From a checkpoint of a small image classifier.
Model: 3.25M parameters, 24-pixel images, arch mlp_mixer, patch size [2, 2].
Training: 21200 steps, batches of 256.
Data: trained on Sentinel-2 satellite tiles (TerraMesh), 145000 training examples, 37.4 epochs.
Rows from block 3 of a small image classifier, named by matrix and row number. Rows with one number belong to one neuron. Each number is 200 + 30 x the weight over its row's rms, rounded and kept within 0 to 999. All counts start at 0.
After each neuron's rows are labels from the 100 images, of 14848, where the neuron reaches its highest value: "peak on" is the class under the peak. Only what is clearly more common there than usual is listed. The data: Sentinel-2 satellite tiles (TerraMesh). In brackets: how many of the 100, against the usual share in percent.
# fc1: MLP up (model.blocks.3.mlp.fc1.weight, 768x192), inputs 0-47
# fc2: MLP down (model.blocks.3.mlp.fc2.weight, 192x768, transposed), outputs 0-47

fc1.530,218,203,200,188,239,231,182,200,251,200,231,200,200,200,200,200,237,194,227,194,217,214,200,200,175,209,209,200,200,200,199,141,229,200,191,158,253,200,198,200,147,268,168,263,231,206,200,246
fc2.530,200,229,170,200,222,212,149,226,206,222,200,218,178,227,200,219,186,231,218,198,200,200,184,225,199,200,177,211,217,170,202,200,189,183,247,179,218,200,208,200,163,151,242,113,201,182,200,179
peak on: crops (39 vs 17.5)

fc1.766,210,219,186,200,200,186,228,215,208,174,174,278,232,202,234,149,182,225,171,200,180,200,256,164,236,200,200,262,180,227,200,177,203,251,187,194,186,229,189,229,166,273,237,200,207,216,200,215
fc2.766,279,214,182,92,221,210,209,200,207,225,196,202,205,215,200,240,220,201,189,228,216,205,140,230,200,177,182,213,195,186,230,190,208,153,167,171,233,192,214,185,200,194,208,193,200,200,200,197
peak on: crops (72 vs 17.5)

fc1.61,200,186,267,194,200,215,206,286,200,215,211,200,186,193,200,259,233,200,200,219,200,200,170,243,257,266,170,224,209,200,199,222,172,246,200,200,223,275,200,242,204,206,200,197,236,200,169,200
fc2.61,188,182,230,162,202,200,199,186,185,200,200,238,234,160,195,188,169,187,200,191,212,200,200,200,134,196,191,190,128,182,200,197,164,200,194,210,200,170,189,200,133,200,200,200,181,200,152,206
peak on: trees (66 vs 21.2)

fc1.367,268,206,199,200,222,200,200,200,188,267,203,167,192,175,210,226,259,178,200,172,208,223,166,311,221,214,246,162,241,200,200,235,208,200,165,279,200,171,200,174,200,178,181,200,200,212,205,185
fc2.367,224,200,194,130,200,189,198,200,180,200,186,250,200,197,215,200,178,226,170,200,212,200,158,169,171,160,181,237,191,200,204,183,206,120,177,143,220,224,190,200,146,225,246,200,200,208,208,203
peak on: crops (57 vs 17.5)

fc1.215,209,189,200,180,200,174,164,228,200,200,125,237,156,225,228,200,183,218,270,211,200,225,200,182,200,178,272,200,204,250,228,228,286,211,200,221,239,200,270,200,200,212,216,187,200,244,190,200
fc2.215,256,183,178,216,200,200,172,223,219,216,268,232,166,200,200,200,203,200,197,174,178,173,234,257,164,243,226,243,195,200,200,215,200,254,262,168,175,200,190,258,200,188,200,151,217,200,237,211
peak on: rangeland (68 vs 21.2)

fc1.379,210,180,200,198,200,231,197,282,223,193,204,200,200,238,200,200,182,203,202,219,184,271,176,200,219,271,195,200,211,200,258,228,200,200,182,200,200,200,200,237,137,200,211,178,208,203,209,187
fc2.379,200,217,188,185,200,178,195,159,237,210,172,200,262,202,234,192,223,240,180,200,228,235,204,213,201,200,200,200,200,200,186,185,164,161,200,200,230,238,163,200,222,200,195,151,255,177,200,200
peak on: crops (51 vs 17.5)

fc1.763,209,196,240,179,224,200,185,284,245,239,178,190,273,231,261,198,200,200,209,231,142,229,200,204,236,219,186,207,200,241,210,251,200,200,242,247,196,228,200,237,232,160,200,164,213,261,189,211
fc2.763,259,192,168,209,215,209,213,165,156,219,163,200,207,151,171,138,200,259,200,200,206,192,200,200,148,200,199,188,200,200,216,181,200,196,211,189,216,165,236,200,200,215,279,216,200,154,200,190
peak on: trees (78 vs 21.2)

fc1.403,221,197,267,200,224,184,204,217,206,200,151,165,200,200,215,200,200,204,157,200,252,191,200,186,214,267,200,200,189,148,200,212,191,238,149,190,180,200,200,246,227,208,200,170,177,216,185,167
fc2.403,272,173,200,200,233,251,174,200,191,237,197,200,205,207,178,192,221,170,205,257,240,203,192,225,175,238,243,235,200,215,213,122,230,210,228,226,239,149,201,200,200,200,200,225,200,134,220,194
peak on: rangeland (54 vs 21.2)

fc1.304,258,242,253,228,190,258,188,171,168,224,163,215,200,187,232,239,164,249,237,249,184,214,174,200,258,237,223,236,208,238,200,200,200,224,163,220,200,243,241,210,183,167,233,181,158,200,218,199
fc2.304,176,198,181,200,223,200,177,200,255,200,211,215,229,228,197,226,200,148,200,213,224,218,200,157,200,215,188,197,200,168,200,187,199,254,250,183,214,188,173,228,177,229,160,227,241,200,200,200
peak on: trees (43 vs 21.2)

fc1.576,200,275,203,156,128,200,200,231,200,200,135,156,200,200,200,177,200,200,200,200,200,200,243,184,200,200,171,200,163,200,200,263,200,200,200,200,241,155,200,248,222,200,200,200,200,199,170,200
fc2.576,78,200,179,193,200,200,122,200,200,138,206,200,200,172,200,200,200,200,126,217,201,200,183,183,241,200,89,200,200,183,200,202,200,182,192,263,186,234,200,144,200,142,200,200,200,182,200,200
peak on: water (60 vs 11.2)

fc1.6,210,239,220,259,176,200,215,246,200,240,194,231,239,200,183,247,200,200,153,200,193,200,238,200,200,176,254,265,230,200,224,177,264,185,252,168,215,234,198,200,200,188,200,232,174,200,203,227
fc2.6,200,185,163,200,168,189,194,176,143,199,183,217,174,236,200,177,102,174,200,234,184,219,228,160,172,260,239,200,202,218,200,237,164,254,217,240,200,260,200,129,169,231,211,147,178,193,193,200
peak on: built area (34 vs 5)

fc1.670,255,201,200,149,183,154,179,211,200,200,258,226,200,225,232,192,242,186,200,215,236,235,240,192,199,200,210,184,230,194,282,200,226,214,135,165,258,164,178,222,179,261,185,200,201,200,197,200
fc2.670,200,227,200,212,183,216,200,150,220,200,200,227,219,173,203,204,200,200,210,164,200,153,184,122,190,184,187,181,224,200,158,200,173,200,179,241,162,200,217,200,200,200,226,206,209,195,169,79
peak on: rangeland (49 vs 21.2)

fc1.559,212,188,200,200,200,238,223,212,277,195,206,192,200,213,188,200,185,222,200,200,276,271,169,177,272,233,200,200,256,221,259,225,227,255,177,148,226,222,213,214,200,219,212,163,214,200,200,237
fc2.559,200,200,200,187,205,187,215,200,200,179,235,217,137,200,244,199,115,240,200,167,172,197,200,200,210,255,200,200,233,239,136,200,200,205,206,122,200,200,200,200,200,234,196,204,224,176,200,200
peak on: rangeland (61 vs 21.2)

fc1.713,200,200,178,228,200,200,240,200,200,200,200,186,202,246,200,200,200,200,160,213,269,179,200,177,204,200,178,251,200,200,200,200,200,200,200,200,234,185,244,178,200,143,200,277,200,200,200,184
fc2.713,127,122,180,200,161,164,167,246,200,200,200,221,200,200,223,244,200,200,179,200,200,200,164,176,200,200,200,214,203,211,200,200,200,199,189,230,257,182,201,200,188,200,200,200,200,200,233,202
peak on: water (55 vs 11.2); snow or ice (37 vs 13.8)

fc1.230,200,267,200,278,200,184,217,260,200,257,200,200,200,197,209,271,200,173,155,229,217,207,195,187,200,200,201,237,242,215,260,199,249,183,254,132,242,192,216,186,200,177,200,238,223,239,200,198
fc2.230,164,200,153,215,190,239,169,200,199,193,187,200,200,215,200,176,150,156,200,224,185,211,203,195,157,283,254,200,191,226,200,226,232,244,197,203,200,263,155,195,165,241,248,125,185,180,200,232
peak on: built area (31 vs 5)

fc1.686,203,236,170,161,200,200,200,209,231,305,230,200,229,200,167,203,200,168,200,179,148,200,200,200,200,200,200,228,239,200,200,200,175,169,231,173,206,200,216,182,200,249,210,204,273,170,200,238
fc2.686,58,200,196,200,213,200,200,200,200,200,209,200,200,169,200,169,228,232,200,200,177,200,200,180,164,241,191,135,177,200,201,200,200,158,200,213,200,200,165,121,200,226,200,200,222,218,212,200
peak on: water (28 vs 11.2)

fc1.98,200,167,203,200,200,204,179,200,243,200,211,178,204,210,200,202,173,200,200,234,180,263,200,250,244,225,166,233,178,209,259,200,216,200,224,200,222,206,204,198,179,165,236,191,206,211,164,200
fc2.98,237,197,161,200,200,135,191,190,200,200,171,200,266,152,225,235,190,200,200,200,200,200,175,189,200,200,192,202,215,129,190,168,192,148,205,176,200,200,220,193,200,284,200,200,238,200,244,141
peak on: trees (70 vs 21.2)

fc1.647,200,168,229,200,200,200,139,112,260,252,103,223,200,200,155,201,200,189,322,189,241,250,207,160,156,198,215,224,200,200,200,200,141,200,284,264,200,200,157,200,200,213,200,126,212,131,200,200
fc2.647,155,200,200,200,200,193,200,200,200,200,259,167,200,162,264,200,195,200,200,150,87,184,200,217,228,200,189,200,200,200,200,58,200,200,200,200,232,190,200,200,200,200,200,200,192,235,100,165
peak on: water (50 vs 11.2)

fc1.115,235,166,183,155,211,200,191,195,241,184,191,173,192,199,196,200,170,200,219,199,175,259,219,250,200,223,178,223,238,213,247,180,234,161,226,179,249,200,200,200,172,200,229,210,193,207,212,200
fc2.115,215,206,209,200,200,110,200,200,239,200,163,200,200,198,216,200,236,209,183,192,248,213,235,155,198,154,200,162,226,144,127,199,141,151,179,179,200,225,190,213,263,235,171,200,223,178,200,200
peak on: crops (37 vs 17.5)

fc1.42,178,153,182,195,171,200,163,200,200,165,195,190,133,200,179,200,193,199,200,198,188,233,274,200,200,264,222,200,200,176,200,238,191,200,276,207,160,209,200,200,200,182,256,169,200,167,252,200
fc2.42,148,168,200,137,249,200,137,200,220,170,195,187,200,200,244,141,200,202,200,245,155,174,203,222,196,200,200,208,139,200,200,108,182,200,200,211,230,193,201,200,200,200,207,157,200,257,131,159
peak on: bare ground (29 vs 5)

fc1.168,223,226,231,236,195,191,150,241,170,173,181,229,190,235,207,196,200,230,217,245,191,221,212,222,260,223,219,163,237,220,200,239,221,231,155,200,240,200,214,235,235,212,200,182,159,205,200,154
fc2.168,214,166,164,214,180,185,222,255,159,200,200,260,195,169,230,203,138,220,165,130,200,178,180,219,202,185,166,200,184,177,208,200,153,237,228,162,179,216,286,110,96,176,200,200,194,129,217,187
peak on: crops (50 vs 17.5)

fc1.340,260,209,197,238,200,241,228,168,167,231,136,200,230,200,227,203,161,264,251,189,200,200,164,163,201,186,283,264,211,236,200,171,253,229,200,200,213,200,244,208,200,215,230,261,190,170,235,169
fc2.340,190,218,200,222,213,182,155,157,174,200,200,200,178,236,199,199,210,200,158,200,219,211,185,179,149,208,220,143,113,219,200,243,200,190,200,200,222,217,178,164,200,200,179,200,211,200,163,181
peak on: built area (49 vs 5)

fc1.13,253,200,207,199,173,254,192,200,229,200,268,230,214,233,231,205,200,190,234,200,200,262,200,186,234,178,284,200,212,225,260,234,239,200,203,174,248,200,200,187,223,192,188,200,210,234,183,256
fc2.13,227,181,200,200,200,195,122,218,200,210,200,203,236,217,213,180,182,148,171,250,192,231,200,255,217,246,143,214,193,236,210,200,146,222,244,198,188,200,200,236,148,166,214,190,200,176,224,169
peak on: rangeland (60 vs 21.2)

fc1.483,257,200,200,166,206,168,178,200,200,200,215,213,220,210,223,213,247,157,201,248,186,226,264,255,208,200,232,187,250,200,212,220,270,209,270,217,200,200,172,200,167,182,200,200,232,216,223,208
fc2.483,200,188,181,216,190,195,200,200,165,200,200,204,157,231,188,199,148,231,165,172,223,188,145,136,123,212,198,211,106,242,194,204,196,181,200,177,246,239,146,189,198,245,219,213,201,179,155,179
peak on: built area (28 vs 5)

fc1.70,200,194,200,233,200,200,153,200,243,200,200,163,200,200,181,200,205,171,200,200,232,258,200,136,200,200,200,200,192,200,227,200,200,200,200,200,188,200,219,180,200,124,163,200,200,135,200,190
fc2.70,148,200,223,189,250,200,200,193,154,217,200,200,200,200,200,200,167,216,146,200,140,140,200,148,317,200,200,171,200,200,200,97,200,242,200,200,202,200,150,200,200,180,200,200,200,200,200,225
peak on: water (48 vs 11.2)

fc1.248,238,148,191,266,187,200,191,230,200,176,200,180,132,224,198,200,200,200,200,200,200,200,200,231,218,248,209,242,163,184,222,195,278,199,256,115,236,200,214,200,189,147,196,200,187,194,197,226
fc2.248,193,217,194,200,200,201,141,186,211,200,213,227,200,198,228,200,199,200,239,200,211,200,239,211,204,155,212,200,200,219,200,200,143,237,187,200,200,227,126,216,218,167,195,153,200,206,259,200
peak on: crops (37 vs 17.5)

fc1.308,216,171,189,247,200,200,200,203,180,209,200,200,192,200,200,164,214,200,188,200,127,180,261,294,222,274,200,244,200,200,200,200,216,196,200,200,193,231,200,258,213,211,185,200,200,193,219,246
fc2.308,238,186,171,157,205,207,200,235,200,202,251,223,185,117,200,200,206,200,206,200,150,191,191,205,213,183,156,200,257,237,200,200,200,230,254,223,221,135,250,195,196,197,186,210,233,235,206,193
peak on: trees (56 vs 21.2)

fc1.157,200,209,209,200,168,200,200,140,200,253,224,170,200,200,200,200,197,200,173,200,200,212,254,164,200,205,214,200,200,200,200,200,173,200,200,200,213,200,200,260,150,203,200,253,221,200,200,200
fc2.157,200,200,193,200,200,135,202,206,200,217,239,200,200,150,200,215,187,165,177,176,200,222,200,200,135,219,168,182,226,237,123,200,223,200,195,200,256,209,183,91,175,124,226,169,171,200,196,231
peak on: water (42 vs 11.2)

fc1.87,249,221,202,228,200,248,217,200,179,222,200,219,200,165,232,190,172,270,245,200,200,205,152,153,219,190,271,274,185,227,216,176,255,200,200,200,200,200,230,228,113,238,237,263,229,173,200,209
fc2.87,200,213,189,215,204,192,171,179,172,226,183,200,180,217,200,218,194,209,155,174,226,200,178,179,144,214,213,149,112,200,209,235,177,178,200,212,233,211,200,151,192,189,200,200,209,179,163,206
peak on: built area (49 vs 5)

fc1.693,200,200,197,211,200,200,204,264,233,200,179,200,148,200,167,231,225,200,201,242,294,203,201,200,200,229,199,242,189,181,220,196,200,163,237,161,159,267,200,215,200,231,193,200,204,148,222,164
fc2.693,200,205,214,200,200,254,200,200,199,200,200,181,133,247,233,200,225,122,187,165,200,161,200,200,204,200,200,182,181,200,211,130,219,188,169,215,168,214,200,244,205,200,178,183,213,200,123,209
peak on: water (51 vs 11.2)

fc1.443,200,234,200,200,194,230,200,185,200,154,200,200,198,200,200,155,200,174,200,263,236,218,200,175,200,200,200,274,198,200,190,200,200,200,300,164,260,200,257,206,208,111,163,200,231,175,128,237
fc2.443,90,200,200,231,188,200,173,230,218,193,205,209,182,200,222,217,258,200,200,237,200,162,200,217,254,157,200,200,181,153,200,191,207,200,200,211,247,184,200,181,200,200,200,191,200,227,245,200
peak on: water (48 vs 11.2); snow or ice (32 vs 13.8)

fc1.292,256,200,200,213,220,200,249,212,232,200,210,247,212,203,236,153,176,226,200,176,186,197,208,177,258,212,232,269,200,211,200,200,241,265,188,182,200,226,217,213,141,260,227,164,246,214,200,230
fc2.292,248,200,195,157,200,193,200,177,160,200,195,196,172,211,200,245,208,204,194,200,216,200,140,236,169,153,200,200,192,191,215,192,203,136,230,198,231,205,217,144,200,167,200,201,200,175,200,196
peak on: crops (54 vs 17.5)

fc1.408,220,220,200,245,245,234,209,215,200,200,149,200,208,200,178,182,200,191,187,228,162,182,223,271,215,286,204,262,200,200,199,199,200,200,213,234,200,214,213,248,200,190,208,176,237,184,267,200
fc2.408,252,200,202,200,232,200,162,214,240,193,247,223,203,134,197,200,199,154,200,189,118,205,170,187,200,223,150,200,254,265,200,200,201,240,232,209,199,142,216,199,200,219,150,200,240,225,176,214
peak on: water (65 vs 11.2)

fc1.397,200,200,206,187,213,276,248,143,200,150,130,164,213,233,155,197,200,200,172,200,250,200,200,185,186,193,237,186,235,200,200,186,200,200,200,171,224,243,200,152,297,172,170,172,200,211,200,200
fc2.397,200,200,200,199,203,249,153,196,223,229,200,200,201,200,209,227,227,200,200,200,200,155,220,200,210,141,192,200,185,200,200,184,249,210,200,261,204,195,161,196,224,194,181,200,113,208,200,200
peak on: water (37 vs 11.2); bare ground (25 vs 5)

fc1.544,246,180,200,146,200,134,251,231,193,200,226,242,200,200,233,194,227,178,200,200,259,220,246,198,214,196,200,200,200,193,246,196,189,200,162,174,201,200,181,226,166,247,176,188,200,193,187,190
fc2.544,173,200,206,211,166,236,172,117,221,197,200,204,236,166,200,217,184,200,219,204,172,172,172,150,176,185,202,183,240,200,183,216,186,200,160,245,166,184,220,200,219,147,218,200,222,200,150,67
peak on: snow or ice (39 vs 13.8)

fc1.222,187,200,200,200,245,223,246,239,182,144,167,238,217,205,200,200,273,127,207,200,154,200,177,200,212,200,200,193,217,200,200,200,200,200,200,200,96,175,200,200,200,200,200,200,200,257,200,127
fc2.222,162,216,200,224,250,218,233,200,200,200,254,235,286,155,200,200,140,200,200,168,200,188,171,200,200,166,200,200,219,200,200,230,166,184,291,214,200,199,200,200,200,251,200,214,200,180,200,200
peak on: bare ground (57 vs 5)

fc1.2,249,173,242,215,200,215,270,200,211,224,184,215,217,200,205,200,187,279,223,168,200,239,200,188,233,179,200,199,202,239,246,198,256,200,190,212,200,246,242,221,184,203,256,224,200,229,210,197
fc2.2,213,196,217,200,231,155,200,79,200,202,134,166,200,197,219,207,200,164,180,200,200,150,195,103,189,200,207,104,191,205,170,251,160,200,154,222,172,153,183,181,200,232,200,200,183,176,192,166
peak on: built area (34 vs 5)

fc1.302,180,208,200,145,179,200,200,180,200,200,200,196,200,200,200,162,194,200,200,200,200,253,200,221,200,200,200,100,198,200,159,186,200,225,222,234,200,200,160,200,298,218,200,237,226,200,162,269
fc2.302,56,209,185,200,200,187,258,128,166,163,282,177,200,148,186,261,211,200,193,200,200,200,242,222,127,256,200,201,129,200,200,200,200,218,200,230,225,200,200,200,145,200,200,154,200,217,200,167
peak on: water (61 vs 11.2)

fc1.531,200,220,219,175,184,237,200,200,185,200,77,200,191,200,200,200,200,236,240,200,200,200,221,230,200,209,200,200,168,200,223,259,200,213,164,222,128,173,200,200,200,200,213,146,206,115,200,192
fc2.531,144,200,174,211,199,200,205,241,175,200,229,200,200,229,228,170,252,200,200,200,200,180,200,200,200,200,136,203,200,200,200,200,205,146,168,252,193,234,216,200,170,200,143,161,200,172,145,200
peak on: snow or ice (67 vs 13.8)

fc1.752,200,160,190,268,171,200,208,200,200,200,155,211,200,290,176,182,200,198,117,200,200,263,200,200,233,200,188,200,186,200,200,194,200,247,200,200,200,200,200,242,200,173,200,200,177,200,260,134
fc2.752,200,200,170,200,186,184,173,121,200,260,260,226,200,183,200,200,200,200,200,200,200,176,157,200,200,200,200,200,138,187,167,58,200,281,200,272,196,169,212,169,136,200,200,164,200,200,200,223
peak on: water (51 vs 11.2)

fc1.666,198,261,200,270,200,209,200,210,200,188,228,271,263,200,199,200,200,165,156,184,237,186,200,251,219,230,204,200,203,200,176,191,200,165,250,169,202,160,200,194,195,220,229,254,203,175,276,234
fc2.666,192,146,201,168,200,127,196,157,200,138,175,195,200,239,195,143,136,183,200,253,203,200,226,200,184,200,209,200,161,200,171,149,151,215,193,231,220,222,200,200,210,200,168,200,202,226,200,200
peak on: built area (31 vs 5)

fc1.196,250,179,195,197,200,200,186,156,200,203,200,186,171,200,277,151,167,200,200,191,257,200,187,182,259,225,207,260,213,162,200,271,174,163,227,221,191,170,168,200,200,200,173,228,200,200,223,223
fc2.196,237,196,187,156,244,203,161,249,246,200,200,200,163,182,200,200,240,161,191,200,200,200,159,255,200,200,186,200,209,200,148,200,200,177,240,163,200,177,225,206,193,154,142,158,240,212,155,154
peak on: trees (48 vs 21.2)

fc1.761,228,175,200,193,215,200,172,239,225,182,142,236,200,242,248,200,206,181,239,253,200,271,169,163,258,200,221,185,200,241,256,231,252,217,200,188,248,200,265,225,207,185,215,145,200,211,191,171
fc2.761,232,167,200,200,212,205,235,200,225,237,250,217,200,200,231,200,200,200,233,144,201,141,233,257,221,220,200,292,190,250,204,200,169,200,230,189,153,144,200,270,182,220,153,200,200,155,232,188
peak on: rangeland (75 vs 21.2)

fc1.57,200,149,200,200,250,138,200,285,261,200,226,187,200,200,200,200,184,120,193,200,200,200,200,200,165,200,200,200,216,200,200,200,168,200,200,200,200,259,200,200,200,175,200,193,205,251,219,200
fc2.57,194,240,254,200,200,200,257,232,200,193,242,180,200,206,200,165,202,200,237,200,160,200,200,241,232,200,226,240,200,200,257,200,193,266,201,112,244,200,200,226,200,200,200,212,200,200,200,183
peak on: snow or ice (70 vs 13.8)

fc1.318,200,203,181,181,173,153,200,300,226,200,200,198,200,200,196,194,200,192,190,184,202,200,244,200,156,210,200,200,200,135,181,215,191,159,229,200,157,210,218,208,117,204,208,200,278,144,187,200
fc2.318,141,204,185,200,200,200,218,250,151,200,200,200,229,162,232,164,176,95,194,200,155,200,181,191,196,226,109,206,200,200,261,187,173,199,200,200,152,200,171,200,200,200,200,200,200,200,143,153
peak on: trees (43 vs 21.2); snow or ice (38 vs 13.8)

fc1.571,200,183,224,288,217,200,218,208,200,133,200,229,247,212,225,200,190,223,200,167,193,200,246,229,194,200,232,244,200,200,200,186,221,167,228,240,175,204,200,182,226,200,205,260,171,251,325,166
fc2.571,216,200,200,220,189,200,224,173,200,200,177,200,172,248,200,147,200,196,196,241,232,185,200,185,200,200,216,238,164,178,158,153,190,203,200,242,200,200,182,155,205,241,173,200,181,179,200,202
peak on: clouds (29 vs 2.6)

fc1.562,221,224,200,218,200,200,200,227,200,200,148,180,200,200,191,156,200,164,200,200,200,200,205,159,185,253,181,189,218,200,200,200,225,218,204,269,172,200,200,200,200,200,200,200,200,135,152,173
fc2.562,0,200,171,182,217,200,249,174,264,200,200,218,200,200,200,200,200,200,200,193,227,200,200,244,217,200,332,195,200,217,182,171,202,200,200,221,223,200,167,186,237,200,200,132,123,200,200,208
peak on: snow or ice (34 vs 13.8)

fc1.122,200,195,209,200,200,193,200,267,200,200,193,243,201,195,176,200,182,184,183,200,211,200,200,200,194,197,267,234,220,224,220,200,308,200,267,201,274,238,232,213,200,194,227,200,194,202,183,200
fc2.122,180,200,131,225,175,138,201,200,177,234,171,228,200,224,220,229,128,198,159,175,168,200,200,182,121,200,253,162,216,246,196,226,183,215,192,173,200,200,226,200,214,218,208,183,200,221,200,146
peak on: bare ground (37 vs 5); snow or ice (33 vs 13.8)

fc1.360,222,128,200,200,260,200,195,200,182,200,254,220,229,213,200,200,200,176,200,184,200,140,200,202,200,200,199,200,166,200,200,159,200,200,200,200,200,200,200,198,302,206,200,152,194,196,200,214
fc2.360,200,207,134,200,124,148,282,200,112,200,200,200,200,219,200,200,200,222,292,200,200,200,200,226,200,254,200,200,255,200,183,200,204,200,200,207,200,200,184,200,200,200,200,200,200,180,255,186
peak on: trees (49 vs 21.2)

fc1.417,200,320,207,141,171,200,216,200,153,244,200,200,200,260,190,177,200,213,200,200,182,205,250,205,188,200,200,200,235,200,200,200,200,200,286,200,204,200,211,200,200,200,156,200,204,215,154,200
fc2.417,135,143,200,200,200,200,165,200,117,195,200,225,200,123,230,200,200,145,200,236,219,200,214,200,135,187,200,226,200,200,206,235,196,200,200,268,200,200,200,200,192,210,200,169,218,164,221,196
peak on: water (60 vs 11.2)

fc1.105,238,182,218,200,244,200,200,251,181,231,200,157,189,183,200,235,168,182,234,273,232,200,170,244,200,200,233,185,260,200,241,185,251,174,249,200,256,200,204,166,250,211,170,240,195,200,200,218
fc2.105,157,233,157,139,200,200,211,200,168,219,116,200,229,175,201,176,186,209,165,200,163,212,237,181,162,148,199,195,183,197,213,197,200,193,150,160,159,200,200,183,159,230,247,200,211,243,200,230
peak on: crops (44 vs 17.5)